A small sound classifier, trained from scratch: 15.4M parameters, width 256.
Rows from block 3, named by matrix and row number. Each number is 128 + 32 x the weight over the matrix's rms, rounded and kept within 0 to 255. All counts start at 0.
# pw1: conv module expand (GLU, value and gate stacked) (model.blocks.3.conv.pw1.weight, 512x256), inputs 0-127
pw1.138 [107 131 157 180 137  83 130 121 104 138 134 141 106 131 116 123 102 137  75 132 164 136  89  94 109 153 106 127 115  97  88 117 166  64 120 134 146 116 164 104  65 100 143 183 154 134 124 130 145 120 102  84 163 143 157 131 101 108 122 155 161 115 129 101 154 158 119 129 132 157 146 147 127 182 133 109 121 141 174 107 135 161  65 160 126 123 125 123 132 125 173 140 152 104 160 164 122 188 141  97  63 132  95 117  87  92 105 150 142 117  95 108 150 140 120  96 172 128 149  58 108 189  79 130  97  95 119 174]
pw1.139 [137  87 172 157 108 136 100 216 116  95 117 100 142 119 154 123 154 171 167  95 147 159  88 113 160  94 134  94 126  86 147  98 114 120  99 163 113 101 135  99 140 155 157 129  97 111 156 104  91 120  61  93  98 142  80  96 103 121 136 161 105 172  77 163 129 155 132 144 103 132 112 121 181 163 119 112 196 190 141 119 122  87 102 116 131 115 194 181 122 162  90 114 139  99 140 163 155 150 108 174 158 115 191 126  97 112 143 149 140 126 163 141 205 157 115  79 107  64 133 139 110 127 134 162 147 149 125 178]
pw1.140 [134 173 130 119 130 148 134 163 118 133 142 131 136 100  96 149 152  67 186 177 196 111 101  85  90 131  85 176 139 106  73 150 101 126 127  76 102 129 149 109 136 146 113 138 116 125 158 131 131  90 102 135 133 153 146 166 140 137 129 189 122  95 115 138 148 107  39 165  93 116 161  97  95 153  76 152 156  92 111 137 120  91  54 143 153 172 109 137 127 114 128 108 127 146 136  77 112 133  80 100  82 131 114 191 141 114 137 128 167 153  79 156 128 147 147 121 122 192 156 131 154 112 183 148 120  87 111 100]
pw1.141 [175 129  99 153  96 179 179 107 117  90 157  88 147  64 133 163 132 116 163 139 109 149 156  99  88 149 136 109  83 147  61 143 114 153 120  84 197 102 127 191 165 136 106  83 112 138 150 118 124 143 118 134 107 131 152 120 140  76 115 137 114 119 106 204 101  93 109 120 138 188 165 117 109 185 132 131 124  61 171 113 144 141 101 162 102 146  94 127  75 132 153 131 178 156 153  95 105 132 108 179 104 113 122 124 121  84 133 133 181 140 166 124 135 127 120  86 111 168 171 121 124 126 108  42 179 108 130 154]
pw1.142 [170 146 135 127 140 118  73 143 143 138 107 140 143 121 129 122 127 161 104  83 155 140 114 125  71  81  95 107 180 161 143 182 105 106 105 144 125  94 170  82  59 140 179 150 175 118 141  84 126 108 113 125 137 124 120  90 132 118  95 110 100 120 125  84 129 153 138 154 141 143 102 142 158 130 100 187 104 145 149 140 176 183  71 158 127 144 149 122 136 120 152  52 153 135 120 133 163 100  86 138  94  92 155 115 143  88 120 100 149  79  92 125 160 154 171 112 110  78 117 180 109 154 163 156 137 148 110 162]
pw1.143 [ 98 169 126 121 145 121 107 111 152 102 105 169  72 155 138 145 107 149 100 114  76  80 113 129 152 130 118 156 154 164 107 112 157 112 153 119 180  94 151 107 128 133  90 178 130 143 149 138 121 109 131  79 128 116 121 109 169 126 119 139 156  99 176  94 101 140  94 150 110 126 133 125 120 109 151 113 183 145 136 138 106 176 141  42 128 125 168 180  99 151  88 155 149 185 118 121 178 169 135 146 154  87 151 156 136 110 194 172 148 149 126 178 118 152 122  81 125 155 134 120 127 148 141  98 150 143 165 172]
pw1.144 [119 102 127 129 102 130 117 121 167 122  89 123 193 135 143 116 145 130 123 205  77 166 125 117  79 168  91 156  83 105 153  80 124  69 113 108 144 144 167 139  52 115 160 152  87 132 155 110 171 184  87  75 145 136 172 112 148  94 157 156 120 103 116  53  83 136 169  73 124 103 145 164 168 120 114 121 117 180 137 148  82 162 168 108 147  59 105  92 105 168 161  96 113  49 148 123 114 136 180  66 123 110 104 133 136 154 114 165 110  93 149 182 140 147  87  51 101 139 150 158 126 140 156 114 100 191 135 119]
pw1.145 [132  96 126 100 181 126 121 116 100 117 135 180 165 164 114 151 170 124 131 211  61 158 143  88 106 139 134 125 130 154 145  95 148 141 140 140 127 175 117 130 169 117 115 175  83  97 138 118 158 160  90 129  99 127 139 105 163 163 100 139 156 139 193 151 130 127  80 120  87 126 122 120 185 102 107 136 131 165 142 117 124  90 122 135 142 131 125 126 134  77 163 128 104 184 136 147  98 165  98 112  92 157 105 161 132 118  92 128 107 123 118 129 146 116 143 150 165 191 163 167 176 143 119 116 193 143  39 125]
pw1.146 [119  56 157 173 126 147 121 134 119  98 101 105 139 157 153 114 128  83 150 167 130 165 127 118 109 103 156 104 151 145  77 150  58 105 111 143 142  97 136 100 117 167 164  99 133 149 109 169 150 127  70  92 132 156 199 150 150  95  77 164 139 144 125 136 107 123 146 123 163 130 187 153 113 104 118 112 111 168 178 128 154 223 124 119 169  91  82  72 145 208  95  77 153  93 144  72  76 142 148  97 107 123 187 129 149 125 133 140 145 154 177 163 176 135  86 167 110 167 125  97 162 130 137 110 172 141 160 184]
pw1.147 [123  84 105 156 104 119 120 171  69 123 146 140 110  65 166 120 158  84 111  80 150 176 165 142 125 123  70 191 112 105 109 104 164 140 117 121 107 159 139  83 100 144 159 154  60 129 150 140 114 117 112 167 161  83 148 187 137 142 103  70 124 118  30  77 140 189 166 110 137 105  98  55 200  86 125 148 192 112 146 176 125 227 183 166 140 151 109 135 128 164 131 156  91  86 135 101 100 157  99 140 142 132 101 140 187 124 113 112 111 151  70  91 115  56 138  94  91 114 120 164 149 130 123 132 118 125 111  88]
pw1.148 [ 94 156 156 121 122 102  83 209 139 141 110  95  93  99 149 101 145 130 152 175 137 113 114  84 199  53  45 127 132  84 159 141  84 100 163 122 192  82 109 148 182 144 140 183 126 116 188 129 163 134  94 108 108  81 114 129 111 147 116  77 133  76 170 123  99 131  81 165  71  91 100 158  73 178 137 120 113 229 152 125 136 165 152 164 103 178 127 157 133  61 120 121 117 160  64 111 187 173 152 114 135 133 170 136 116 158 113 150 210  85 175 137 143 149  96 179 139 126 106  94 121 111  92 174 133 129  47 127]
pw1.149 [117 143 170 145 171 105 118 109  93 123 123 170 180 101  82 114 148 138 137 105 107 128 151 147  94 132 101 122 158 155 197 103 114 117  72 169 125 134 181 146 152 156  94 201 133 116 148 171 158 113  21 160 160 162 131 110 138  59 109 137  63 182 106 128 122  64 130 126 102 136 154 133 104 179 107 144  79 224 123  91  74  87 177 168 110 160 148 121 156 144  82  87 193 180 149 109 170 136  91 109 137 130 154 130  98 126 161  81 137 139  57 139  97 207  92 155 164 185  68 100 193 140 147  82 126  54 185 161]
pw1.150 [123 111 176 105 118 149 121  89  93  88 150 103 143 149  83  89 131 101 151 132 137 135 202 141 152 112 135 127 130 140 112  88  96 150  63 108 132  63 119 111 149 151 167 108 142 109  78 127 135  99 126 139 168  75 138  87  65 119 115 123 107 125  93 164  70 115 147 142 135  92 111 129 113  97 123 124 157 146 190 151 121 161 136  83 158 133  89 172 132  80  86 138 148 101 158 100 139 111  84 114 133 105  83 183 142 164 117 150 146 113  98 128 129 119 123 109 168 126 164 162 197  87 105  95 145 117 128  77]
pw1.151 [122  94 119 152  91 133 165 182 108 155 136 165 128 156 166 172  82  89 113 131 122  88 140 102 124 105 170 120 152 118 117 108 141 168 108 114 169 130 110 109 157 115 143 114 116  68  88 132 133 106 136 155 129  94  72  98 126  97  76 130 162 166 100 119 132 149 140 142 142 120 114  86 137 124 120 141 120 141  98 105 221  99  50 150 133 121 138 102  94 102 144 123 147 130 140  67 151 105 139  93 138 115  96 105 101  87 196 108 123 143 101 126 161 117 157 155 109 128 103 109 146 150 174 160 189 141 159 103]
pw1.152 [161 125 139 158 102 169 158 141  90 130 174 188 111  94 184 132 114 155 114 154  95 139 124  76 153 153  87 113 130  90 152  96 135 138 169 111 162 176 117 206 153 119 162 121  83  89 111 103 149 153 112 115 105 128  95 155  85 136 175 119 172 155 159 121 147 138 160 137 158 108 104 108 191  85 136 161 137 141 151 151  86  99 145 122  69 120 107 131 137 158 159 155 158 162 146 102 131 129  97  40  79 143 111  95 134 111 149  99  95 116 142  39  84 161 193 144 144 104 175 193 114 150  89 107 198 150 142 111]
pw1.153 [156 124 150 136 106 144 135 134  94  84 179 119 126  95 171 176 138 147 168 198 161  80 158 165  93 111 166  98  83 166 150 134 104 189 134  96 211 145 123 149 141 144 170 120 148 108 108 121  92  83 209 118 124 154 162 137  99 176 113 185 102 152 158  93  71 103 123 115 151 155 117 110 164 149 148 154 143 184 149 131 154  63 102 124 164 149 150 125 142  84  44 116 126 145 119 131 155 130 160 124 164 116 146 136 143 112  94 139 160 124 136 124 144 146 153 167  96 101 120 137 115 135 146 132 130 170  67  94]
pw1.154 [171 200 130 148 124  90 145 185  99 141 111 108 133 112 100 155  95 145 147 111 120 110 145 138  88 165 114  82  69 151 111 124 139 222 109 131 149 217 150 173 102 123 184  79 121 132  48 124 122 143 147 126  90 128 109 169 127 139 116 126 160  84 129 101 170 136 145 129 119 150 165  67 128 152 121 131  97 180 118 191 172 107 148 151 120 119  25 115 175 149 134 119 146 161  46  97 105 131 163 100 115 151 104 173 163  93  67 116 121 174 113  87  96 165  90 198  96 224 155 100 221 144  71  97  84  88 118 149]
pw1.155 [116 123 155 165  96 108 146 111 102  86  91 144 169 178 123 161 120 140 155 134 167 143 101 161 144  99 135 119 155 141  85 142 116 114 123 132 172  75 118 167 101 101 133 142 136  91  96 176 182  65 227 112 155 162 148 103 136 165 168  84 188 175 144 134 105 107 152 159 102  96 122  86  79 160  80 153 122 107  85  79 121  72 103  99 125 115  96 113 115  76 225  62 111 111 113 115 101 133 128 160 177 127 174  96 152  96 168 140 128 168 145 104 136  95 105 147 147 169 165 156  69  98 110 150  93  92 124 166]
pw1.156 [ 84  91 138  79 136 126 167 105 191 119 126 120 113 166  99 141  88  99 203 115 127 120  95 139 153 158 183 186  94 117  96 171 110 112 179 157 122 174  93 140 158  86  92  80  80 112 124 105 125  81 203 127  71 137 152 110 103  82 120  64 121 196 165 184 127 108 227  86  81 152 166  91 203 147  70 108 132 164 117 180 206  82 110 142 156 135 139  38 126 176 106 173 181 133  97 179 136  71 172 137 194 174  90 111 152 174 102 137 161 134 124  89 124 147  83 164 148 108   0  87 146 103 157 123 133 152 172  92]
pw1.157 [102  85 174  88  91 173 169  88 119 196 148 138 171  96  69 140 162 137 203  67 182 105  71 163  70 135 163 118  42 162  90 204 125  88 140  92 128 176 115  93 100 110  83 100 185 136 169  48 169 105 133 110 159 152 109 176 196 179 139 120 139 190 130  58 186 193 129 136 128 215 124 193 141 137 117 113  50 103 102 157 199 145  40 150 114 128 191  62 140  93 189  98 193 151 168 144  82 175  80 159  95 178 189  85  88 150 158 109 179 160  92  60 204 138 113 143 132 125 155 176 136  84 191 123  70  79 187 217]
pw1.158 [109  89 185 182 148 101 112 110 143 120 127 172 148 147 160 122 135 128 158 133 101 103 108 126 104 118  88  82 100 149  68  84 176 135 140 141 119 166 163  73 191 120 150 118 111 142 116 108 124  87 114 107  91 109 137 116 122 123 141 127 130 148 115 101 155  97 158 125 107 110 167 143 114 147 145  86 130 124  84 141  98 147 101  48 148  91 103 167 116  92 124 166 132 119 140 110 130 142  79 127 135 141 137 155  85 140 113 116 157 155 131 135  82  96 156 110 133 141 123 145 122  61 146 155 134 155 106 131]
pw1.159 [ 93 107 145 168 169 117 128 117 183 127 113 108 173 116 147 114 133 135 120 149  97 154 148 119 153 116  95 157 152 128 112 114 196 104 186 142 171 170 165 160  84 160 165  82 114 177 135 141 103 131  84 125  83 118 140 109  81 126 145  57 178 118 108 130  89 131 114  92 162 189  91  67  91 159 143 123 119 150 192  67 111 189 182 152 106 162  99  86 106  87 106 120  91 127 113 180 172 129 124  68 159 137 106 106 134  50 155 175 132  78 140 104 126 155 114 142 127 105 137 116  80 127 140 150 122 202 138  99]
pw1.160 [ 98 191 118  95 149 112  66 122 167 134 181 160  95 105 114 143 126 206 118 127  92 136 136 116 159 130 119  92 113 149 162 135 123 141 161 146 163 133 126 165 135 164 145  78 122 126 190 107 132 169 193 117 124 126 153 122 143 240 131 209 127 123 147 157 111 130  75  97 156  90 176 102 128 136 115 148  71 148 124 129 132  97 185 139 123 112 165 116 137  67 109 119 162 211 161 126 136  88 139 137 113 151 122 139 191 123 116 129 136 113 160 138 136 163 179 146  86  84 115  84 166  25  56  81 120 174 134  81]
pw1.161 [138 149 123 160 117 103 159 146 111 130 102  89 111 142 105  67 108 144 170 109 152 154 134 127  68 157  92 172  99 179 146 150 174  67 140 116 186 172 118  84 167 106 183  90 151 138 150  91 123 120 197 140 135 133 120  64 155 128  95 176 134 170 121  99 167 158  79  55 147 108 132 102 138 110  85 163 115 147 103 149  88 101 200 100 132 146  73  97 128 133 106  76 127 105 162 152 103 126  99 102 124 182 114 115 121 103  77 180 112 127  99 110 161  84  90 124 167 152 176 105 134 128  63 176 107 154 117 148]
pw1.162 [166  82 115 101 140  90 155  64 114  61 113 134 119  88 113 132 124 149 171 154 177 159 184 122 113 141 136 157 125 127  83  66  88 144 121 111 152 164  63 139  82 118 143 147  93  99 177 141 104 138  83 127 183 168 138 144 145 163 161 179 131 163 184 110 132 123 130 153  88 127  74 116 125 109 166 115 137 109 109  54 143  87  84  94 103 109 138  88 142 104 139  91  98 116 144 159 165 162 142  92  84  99 104 144 113 168 185 134 130 123 157 119  99 139 141 146 108 121 139 133 185 119  98 176 140 109 110 111]
pw1.163 [124  88  98  87 136 130 139  70 125 158 128  91 160  94  90 134 128 121 132 136 122 123 113 147 161 101 158 149 150 186  69 169  73  86  89 144 137  85 119 128  80 137  81 164 136  83 146 133  82  81  73 136 139 145 141 104 115 127 180 143 117  94  91 124 109  96 154 119 171 135 139 121 111 108 117 123 113 124 119 101  74 126 123 140 137 208 136 167 132 132 138 137 126 107 157  96 148 141 156 160 109 107 165 130 112 124 158 159 144  73 146 114 130  92 116 117  98 147 135 128 143 152 108 106 114 169 125 166]
pw1.164 [103 140 139 105 108  92 111  61 199 168 127  82 163 117 151 144 141 112 126 131 111 157 157  81 127  94 153 179 155 177 127 173 155 123 132  88 131 183 120 150 125 151 106 100 157 125 142 114  85 135 133 100 138 151 113  50 148 173 111 170  80 134 153 136 162 134 127  72 107 148 114 124 142 175  77 168 115  89 158 115 131 139 122 136 106 113 122  92 140 111 106  89 122  72 101 163 100 121 154 103 197 112 158  93 114 133 146 120 149  90  98 121 169 121 142  84 107 120  92 150 131 121 151  79  97 166 100 129]
pw1.165 [171 141 162 151 126 143 127  99 120 216 114 187 157 145 153 132 122  76 185  86 121 127 133 178 155 101 134 160 149 147 124 104 166 166 152 131 152 108  91 143 142 130  99 137  30  96 154 153 118 142 115 114 144 145 150 176 159 155  96 125 113 136 121 121 168 127 150 182 134 140 123 115  82 108 150 130 146 171  73 133 152 174 115 178 105 110 130 146  84 110 136 134 166 160 173 117  98 152 103 101 197 154 159 132  81 185 174 113 144 114  69  58 159 145 108  64  91 186 120 135 129 102  63 163 159  95  87 125]
pw1.166 [145 155 119 128 109 146 119  99 111  86 147  91  91 128 144 102 120 147 103  91 127  96 107 165 147 161 127 124 130 100  92 133 107  98 123 148 162  80 139 145 210 135 161 172  95  91 132 164 153 134 139 132 146 140  72 145 146 102 136 165 150 128 124 123 138 173 132 118 114 123 124  86 148 166 118 130 103 111 109 123  95 117 145 126 129  95  96 124 146 127 157 130 176 120  81 137 115 169 114  98 123 169 122 134  80 114 131 156 133  99  94 125 126 144 126 181 173 132 128 133 149  99 105 116 142 125 129 135]
pw1.167 [ 95 160 119 117  82 165 134 129  59  65 184 152 116 176 188 116 131  93 130  79 144 130 102 184 201 115 153 100  87 104 138 123 166 100 177 119 150 144  44 118 113 187 175 132 121 107 122 106 197 137 179 160 137 177 168 151  87  82 122 159 141  75  83 177 112 152 130 179  99 133 139  84 161 193 107 107  95  69 142 193 186 115  75 144 137 133 154 141 113 132 197 153 162 206  84 157 107 165  95 196 105 148  70 131  85  85  99  90 169 105 123 164 160 146 120 108 197 118 130 136 155  82 122 117  46  66 133 151]
pw1.168 [ 79  88 139 120 139  71  89 141 110 137 152 140 149  64 145  84 126  89 153  76 169  44 121 138 130 139  80  97 124 138 111 118 174 108 133 193 108 106 175  89 109 154  95  93 139 199  91 124 121 114 130 103 102 122 111 128 170 135  82 141 109 132 170  96 134 188  36 146 162 177 135  88 135 120 163 163 128 113 119  94 127  95 116 165 141 148 111 125 145  90  97 151 154 127 149 222 125 140 109 167 140 135 118 181  98  57 105 105  73 127 125 130  94 154 161 136 120 130  86 130 158 148  73 111 100 127 121 177]
pw1.169 [139 118 117 122 123 161  26 142 109 158 103 151  92  85 113 194 113  97 150 193  83 125 179 144 134  98 143 139 135 130 134 142 106 161 170 167 114 116 142 121 116 126 118 115 144  99  82 126  79 108 155  88 165 155 134 114 182 160 135 112 190 142 146  95  98 118 203 136 185 141 179 128  80 183 102 142 109 133 101 113  81 117 137 129 127 154 166 115 145 125 106 123 168 127 166 170 175 125 115 147 130 123 152 130 117 111  89 139 148 148 129 142 139 151 135 151 148 134 119 147 164 174  91 103  73  85 127 150]
pw1.170 [107 166  99 178 195 110 123 171 165  65 190 150  91 167 140  98  92  97 115 196 141 135 116 146 162 141 110  60 176 158 118  31 133 179 135 131  96 145 106  70 158 101 106 107 156  90  99 101 150 146 113 108 124 130  99 131 198 131 170  85 140  96 178 114 119 100  62 169 159 110 159  66  94 151 134 154 133 182 126 174  96 112 153 123 142 126 162 151 114 108 137 131  95 163 131 178 110 177 135 141 127 144 152 108 176 151 148 100 124 115 129 130 159 112 140 131 126  82 118 169 124 184 181  70  91 143 116 165]
pw1.171 [110 117  95 125 129 110 114 120 105 166 113 168 154 134 129 108  94 116 188 129 123 117 120 131  97 163 134  80  96 167 114 141 173 123  81 108 172 137 129 174  96 114 154 129  75 143 180 168 110 103 106 134 117  99 126 140  69 115 203 103 142 140 110  78 159 139  97  88  84 149 108 153 165 179  75  74 121 172 169 138  96 131 114 169 134  95 141 101  95 125 104 115 189 179 162 115 156 133 175 170  95 145  88 103 175 159 197 151 185  85 202  90  95  57 166 101 154 153 122 126 174  76 166 148 147 125 131 193]
pw1.172 [ 76 124  24  92 182  77  91 117 126 115 154 147  91 200 144 129 131 106 163 191 151 181 101 150 152 148 124 114 116  96 133 156 145 128 129 139 125 168  63 110 153  99 172 110  93  91 152 101  66 101 156 142 139  89 119 130 123 187 156 131 159 145 215 111 126 102  89 146  58  56 164 146 130 109 129 113  72 115  93 171 177 133 120  80 127  82  45 108 175 178 160 179 111  85 109 149 138 116 177 141 159 112 131 100 179 105 133 187 142 166 158 144 153 143 111 106  59 147 175 148 150  73 119 166 162 119 142 118]
pw1.173 [ 77 156  93 108 145  88  84 138 108 103 107 117 113 141 163  99 159 187 127 106 136 144 183 139 106 187  72 131 100 130 173 137 117 150 150 130 156 126 119 153 171  96 126 164 156 160 159 127 144 113  63 158  87 121  99 150  75  92 158 144  93 111 127 107 174 143 131 142 120 102 136 100 154 113 167 118 104 109 123 137 161 116 160  93 108  72 161 121 124 140 111 123 117 134 123 177 147 121 126 110 106  92 131  89 147 180 140 103 107 165 139 150 189 102 112 152 121 127  94 100 184 100  94 129  85 125 101 118]
pw1.174 [ 85 147 137 133 153 133 132 109 157  55 127 108  86 112 141 146 123  79 143  67  70 113 136 139  63  93 122 121 167 147  82 106 135 155 152 130 127 145 147  88 106 117 155 170 164 138 207 132 104 117 146 108 118 127 135 135  88 152 137 149 123 182 168 163 164 114  77 169 170 119 109 120  91  96 126  54 160  67 119 162 172 119 114 156 181 106 169  89 156 141 109 150 113 127 131 143 155 135 179 141 104 165 107 101  79 128 126 165 161 108 101 119 108  99 148 108 164 139 167 109 148 125 105 137 119 152 155 106]
pw1.175 [127 119 151 149 113 149 184 134 118 203 157 117  82 137 123 132 145  90 112  85 122 109  90  74 179 108  98 163 149  79 169 130 157 123 172  84 142  68 136 123 109 154 108 159  95  99  88  49 141 151 129 181  93 143  66 130  82 149 130 104  96 140 140 181  91 166  51 121 112 135 115 209  93 128 122 182  92 105 103 165  98  93  99 131 118 191  85 150  80 115 108  89 144 120 129 108  93 159 148 156  98 158  71 138 110 188 110  64  62 132 127 121 109 203 147  61 135 106 147 127  37 125 103 119  91 124 132 138]
pw1.176 [106  98 141  99 168  88 152 128 134  90  91 131 112 135 167 136  80  87 178  89 159 119 168  76 150  88 166 109 111 134 155 137 147 174 127 177  96 140 133 155  93 136 170 148 162 123 153 119 106 145 102 142 140 140  78  93 128  78 111 122 108 124 111 123 105 182 114 130  99 129 133 100 126 144 177  91 110 159 153 131 123 144  83 141 114 100 137 128 155  64  86  73  82 103 180 112 115  70 184 179 109 116 123  94 111  81 137 147 111 123 113 146 128 104 119  87 142  85 137 157 115 134 185 189 159 102 103 105]
pw1.177 [100 123 123 167 137 118 122 126 122 137  98 131 121 171 153 108 138 100 127 131 134 141 164 107 156 155 142 132  90 161 109 112 180 122 136 135 112  85 105 185 168 100 157  89 149 130 128 160 149 131 145 193  83 159 155 178 133 126 155 123 137 164 164 141 146 186 149 132 115 127 116 126 123  94  94 136 147 127 101 113 156 156 171 151 123 134  68 124  86 128  91 150 133 129 133 110 123 146 128 119  70 147  89 110 111  79 121 128  97 162 121 137 143 165 107 172 146 110  89  79  93 115  97 169 150 214 115 141]
pw1.178 [139 110 126 111 118 127 142 171 127  76 117 143 215 140 185  56 150  90 122 126 122 184  84 118 109 188 106  32  94 148 145 119 139 159  96 151 120  82  97 113 150 148  97 157 111 121 117 142 145 101 123 177  73 145  87 128 132 103 176 181  70 159 112 179 103 138 105 163 170 136 131 130 156 139 144  57 188 120 114 169 165 133 112 193 119  58 123 112  90  82 167 189 186 131  88 147 112 179  80 153 108  94 116  90 120 154  89 139 103 110 159 109 125  94 118 117  87 154 170  99 146 137 126 174 153 110  89  73]
pw1.179 [147  92  81 114  97 154 103 148 106  80 167 115 114 161  85  89 159 138 136 143 160 204 152 104 126 137 172 161  91 148  73 108 158 105 142 116 128 174 142 145  79 140 153  54  95 158  77 103 128 139 111 143 153 114 126 146  94 150  69  91 128 135 124 171 161 202 205 149 123 101 142 178 171 134 129 116 127 124 169 181 113 119  88 104 136 158 182  85 173 131 104 110 113  46 137 124 160 159 154 141 164 120 143  89 111 125  94 100 207 157  99  55 180 107 129  72 118 145 132  96  87 187 175  73  90  67 112 115]
pw1.180 [135 140 149 134 134 150 134 121 127 136 163 180 104 155 113 147 152  81  73 113 139 119 107 150 122 102 117  85 167 127 135 120 106 153  99 141 133 134 108 142 164 152 102 136 141  75 152 104 146 112 115 168 184 130 116 112  86  84 142 125 118 128 127 139 137 103 125 131 138 164 113 136 117 149 132 111  91  97 137 142 107 118  83 143 126 158 164 144 143 145 181 124 128  98 115 116 131 139 137 143 100 117 131  96  82 149 123  64 114 155 128 144 149 108 108 105 124 109 119 155 143 140 136 105 136 114 127 118]
pw1.181 [ 87 136 110 106 157 123 130  51 121 169 211 163 131 115 206  84  81 149 143 190 161  95 154 105 118 155 164 185 140 190 113 154 133  88 113 184 107 128 136 104 106 144 147 120 146 101 116 115 152 156  99 207 125 153 123 127 121 182 126 141 154 154 194 163  94 120 105 145 125  90 117 166  92 183 152 114 121 146 153 115 160 136 145 146  99 155 166 173 128 141  89 149 137 122 157 113 130 166 172 129 103 118 128 145 119 117 144 121 122 118 180 200 150 161  51 147 113  71 237 160 127 141 170 107 154 146  79 188]
pw1.182 [137 169 117 148 125  80 143 120 150 128 169  66  80 146  45 105 136 134 111 100  83 151 133 104 106 113 163 125 157 116 159 130  95  96  81 153 157 147  96  96 141 135 154 134 127 131 163  43 129 141 100 108 131  63 126 164 133 116 134 107 184 121 114 137 118 147 161  94 148 110 188 149 111 173 100 163 130  39 145 141 136 161 120 140 168 147 183  61 121 125 168  83 142 102 147 175 106 114 126 146 159 129 111 107 172 100 155  80 196 130 130 167 100  91  95 109 119 110 125 141  91 115 134 185 133 112 138 130]
pw1.183 [100  99 122  94 132 131 107 132 157 157  86  83 142 178 121 112 172 145 132  71 128  61 134  85 163 192 123 168 125 110 134 103 125 162  69 200 145  98  67 170 115 160 159 113 125 107  88 167  92 161 131 175 136 129 143 130 136 133 130 186 119  83 142  96 148 119 154 111 115 181 108 120 114 124 106 122 171 138 155 183 183 182 150 168 189 131 163 102 154 157 101 147 176 170  91  79 180 130 212 170 168 156 121 101 161 129 164 153 113  59 163  54 160 163 125 122  74  88  94 104 160 133 146 212 182 185 182  56]
pw1.184 [113 113 101 139 117 168 135 153  50 142 172  69 170 130 150 151 134 122  59 139 141 141 131 175 189 159 136 150 120  77 146 119  80 185 134 140  95  94 118 145 147  66 116 173 141  87 144  86  70 159  98 177 157 153 125 126 126 151 138 102 128 112 147 118  68  93 124 155 110 164 120 128 157 146 128 149 124  87  95 172 184 117 140 155 103 125 143 144 109 127 132 172 100 141  95 159 101  94  57 172 143  98 127 125 125 155 143 182 113 163 151  29 133 128 126 147 133 159 166 172 132 106 112 109 140 125 141 160]
pw1.185 [180 195 122  44 180 159  98 154 143 110 173  70 136 124 153 162 131 126  91 112 166 120 122  79 154 186 111 175  46 106 131 143 154  99  67 169 139 210 119 104 102 120 151  81 125  73 168 113 155  92 140  98 107 134 136  99 102 136 109 146 127  97 168 132 119 153 122  51 162 108 166  91 126 181 138 112 104  61  92 130 134 115  43 146  96 110 123 146 124 110  76 110 156  73 120 134 179  91 135  98 147  94  95 202 192 115 177 130 122 138 110  65 192 139 159 117 119  87 149  97 157 125 137 224 118 114 137 140]
pw1.186 [146 112 148  85 160 115 138 151 101 137  70 102 169  87 116 114 107 138 110 155  89 113 132  93 145 102 132 143 128 169 122 103 128  77 131  81  79  99 115 153 152 149  70 110 159  81 135 118 137 145 107  87  90 142 107 128 177 103  80  96 143 148 191  81 121 157 111  96 130 149 108 111 114  69  92 214 147 107 123 131 107 197 128 143 121 112 123 137 120 109 174 129 137 135 116 172 127 107 132 146  84 140 129 142  69 124 102 130 170 128 114 112 146 120 176 146  71 180  84 174 176 130 122 137 123 158 128 143]
pw1.187 [120 130 139 155 166 147 120 146 118  88 119 128 146 122 101 105  90 130 154 127 119 171 158 133 107 121 154 161 120 124 170 158 123 120 143  64 124 125 166 122 112 140 153  94 133  79 144 155 153  91  89 136 137 129  86 174 133 153 120 102 110  81 118 123 168 116  99 166  98 127 112 122 132 121 134 181  58 137 149 104 135 129  81 117 122 115 137 146 123 209 128 128 114 131 155 163 131 113 116 135 146  62 104 147 160 122 123 105  48 122  92 131 165 161 155 112 142 117 125 122 148  68 128 125  97 129 152 107]
pw1.188 [141 135  80 210 141  86 143 149 154 131 102 116 126 119 147 116 113 135 141 106 100 141 114  68 102 146 133 159 104 150 135 108 134 117 157 119 152 124 165  90  92 144 118 165 148 151 168 109 154 133  93 123 107  82 106 152 121 108  96 177 103 136 114  60 134 122 121 122 120 123 129 118 143 163 125 155 144 117 115  98 141 134 108 108 155  82 178 100 137 129 177 100  64 151 157 117 140 166 140 149 124 152 205 116  97 190  90 218 155 117 133 158 131 150 110 107 129 127  71 103 151 137 138 164  91 131 112 157]
pw1.189 [154 160 148 137  87  55 138 172 184 194  22  59 117 111 127 103 154 119 128  29  84  76  69 128 103 123 182 146 108  94 103 124 128  82 151 106  51 103 128 108 158 148 102 120  97 132  87 125 131 100 134 135 144 123 115  75 118  96  86 222 167  85  92 135 147 134 192  86  90 111 121 143 120 162  98 123 134 116  98 157 162 204 166 110 148 118 142  91 112 169  97  99 113 128  63 194 149 136  66 112 128 110 118  74 123 157 182 162 168 143 170  38 214 120  86  38 135 113 104 105 158 124 103 121 101 171  91 143]
pw1.190 [155 128 111 157  88 133 129 145 175 137 111 112 161 129 111 107 154 165 128 169 169 158 159 188  93 105 163 156 132 109 167  67 154 186 108 154 113 140 151  76 110 149  82 152 146  68 108 136 105 121 143  92 133 123  98 111  32 153 132 115 197  68 157 119 156 159 115 120 111  85 196 111 174 137 193 191 107 123 199 125 140  82 176 127 144 123 128 143 114  78 176 127 200  98 134 123 165 107 115  84  92 148 134 124 134  89 106 121 142 130  79 165  75 133  66 110  74 126  91 113  96 113 112 116 151 104 145 126]
pw1.191 [163 174 118  74 111 117 152  84 116 144 133 142 142  84 155 109  76 133 105 129 101  96 178  68 132 135 137  77 114 168 131 113  88 122  96  74  70 163 104 147 125 105 125 118  86 131  98 144 134  97 183 178 146 109  93 106 101 104  97 154 127 167  70 194  78 135 193  98  50  71 135  81 176 120  75 111 178  71  72 119 140 111 145  87 133  98 135 145 140  68 156 124  88 182  89  83 129 140 128 140 148 111  64 111 126  97 144 105 142  89  94 138 135 144 130 135 128 174 103 124 125  56 119 129 139 155 103 116]
pw1.192 [142 141  94 151 118  96  57  99 161 158 126 143  89 130 147 156 111 143 189 189 118 157  61  75 125 120 111  77  77 142 134  77 120  86 166 120 145 142 110 112 100 146 167 139 161 186 210 167 177  64  70  78 101 142 157 145 117  68 155 181 114 150 124 122 176  96 115 164 117 108 185 165 161 150 110  95  82 104 123 158 145 215 137 149 202 114 178 112 161 124 171 119 132 116 150 122 148 180 160 172 141 146 187 129 147 129 141 144 179  63 151 173 134 132 116 153 154 138 127 175 114 136 136 124 125 166 115 204]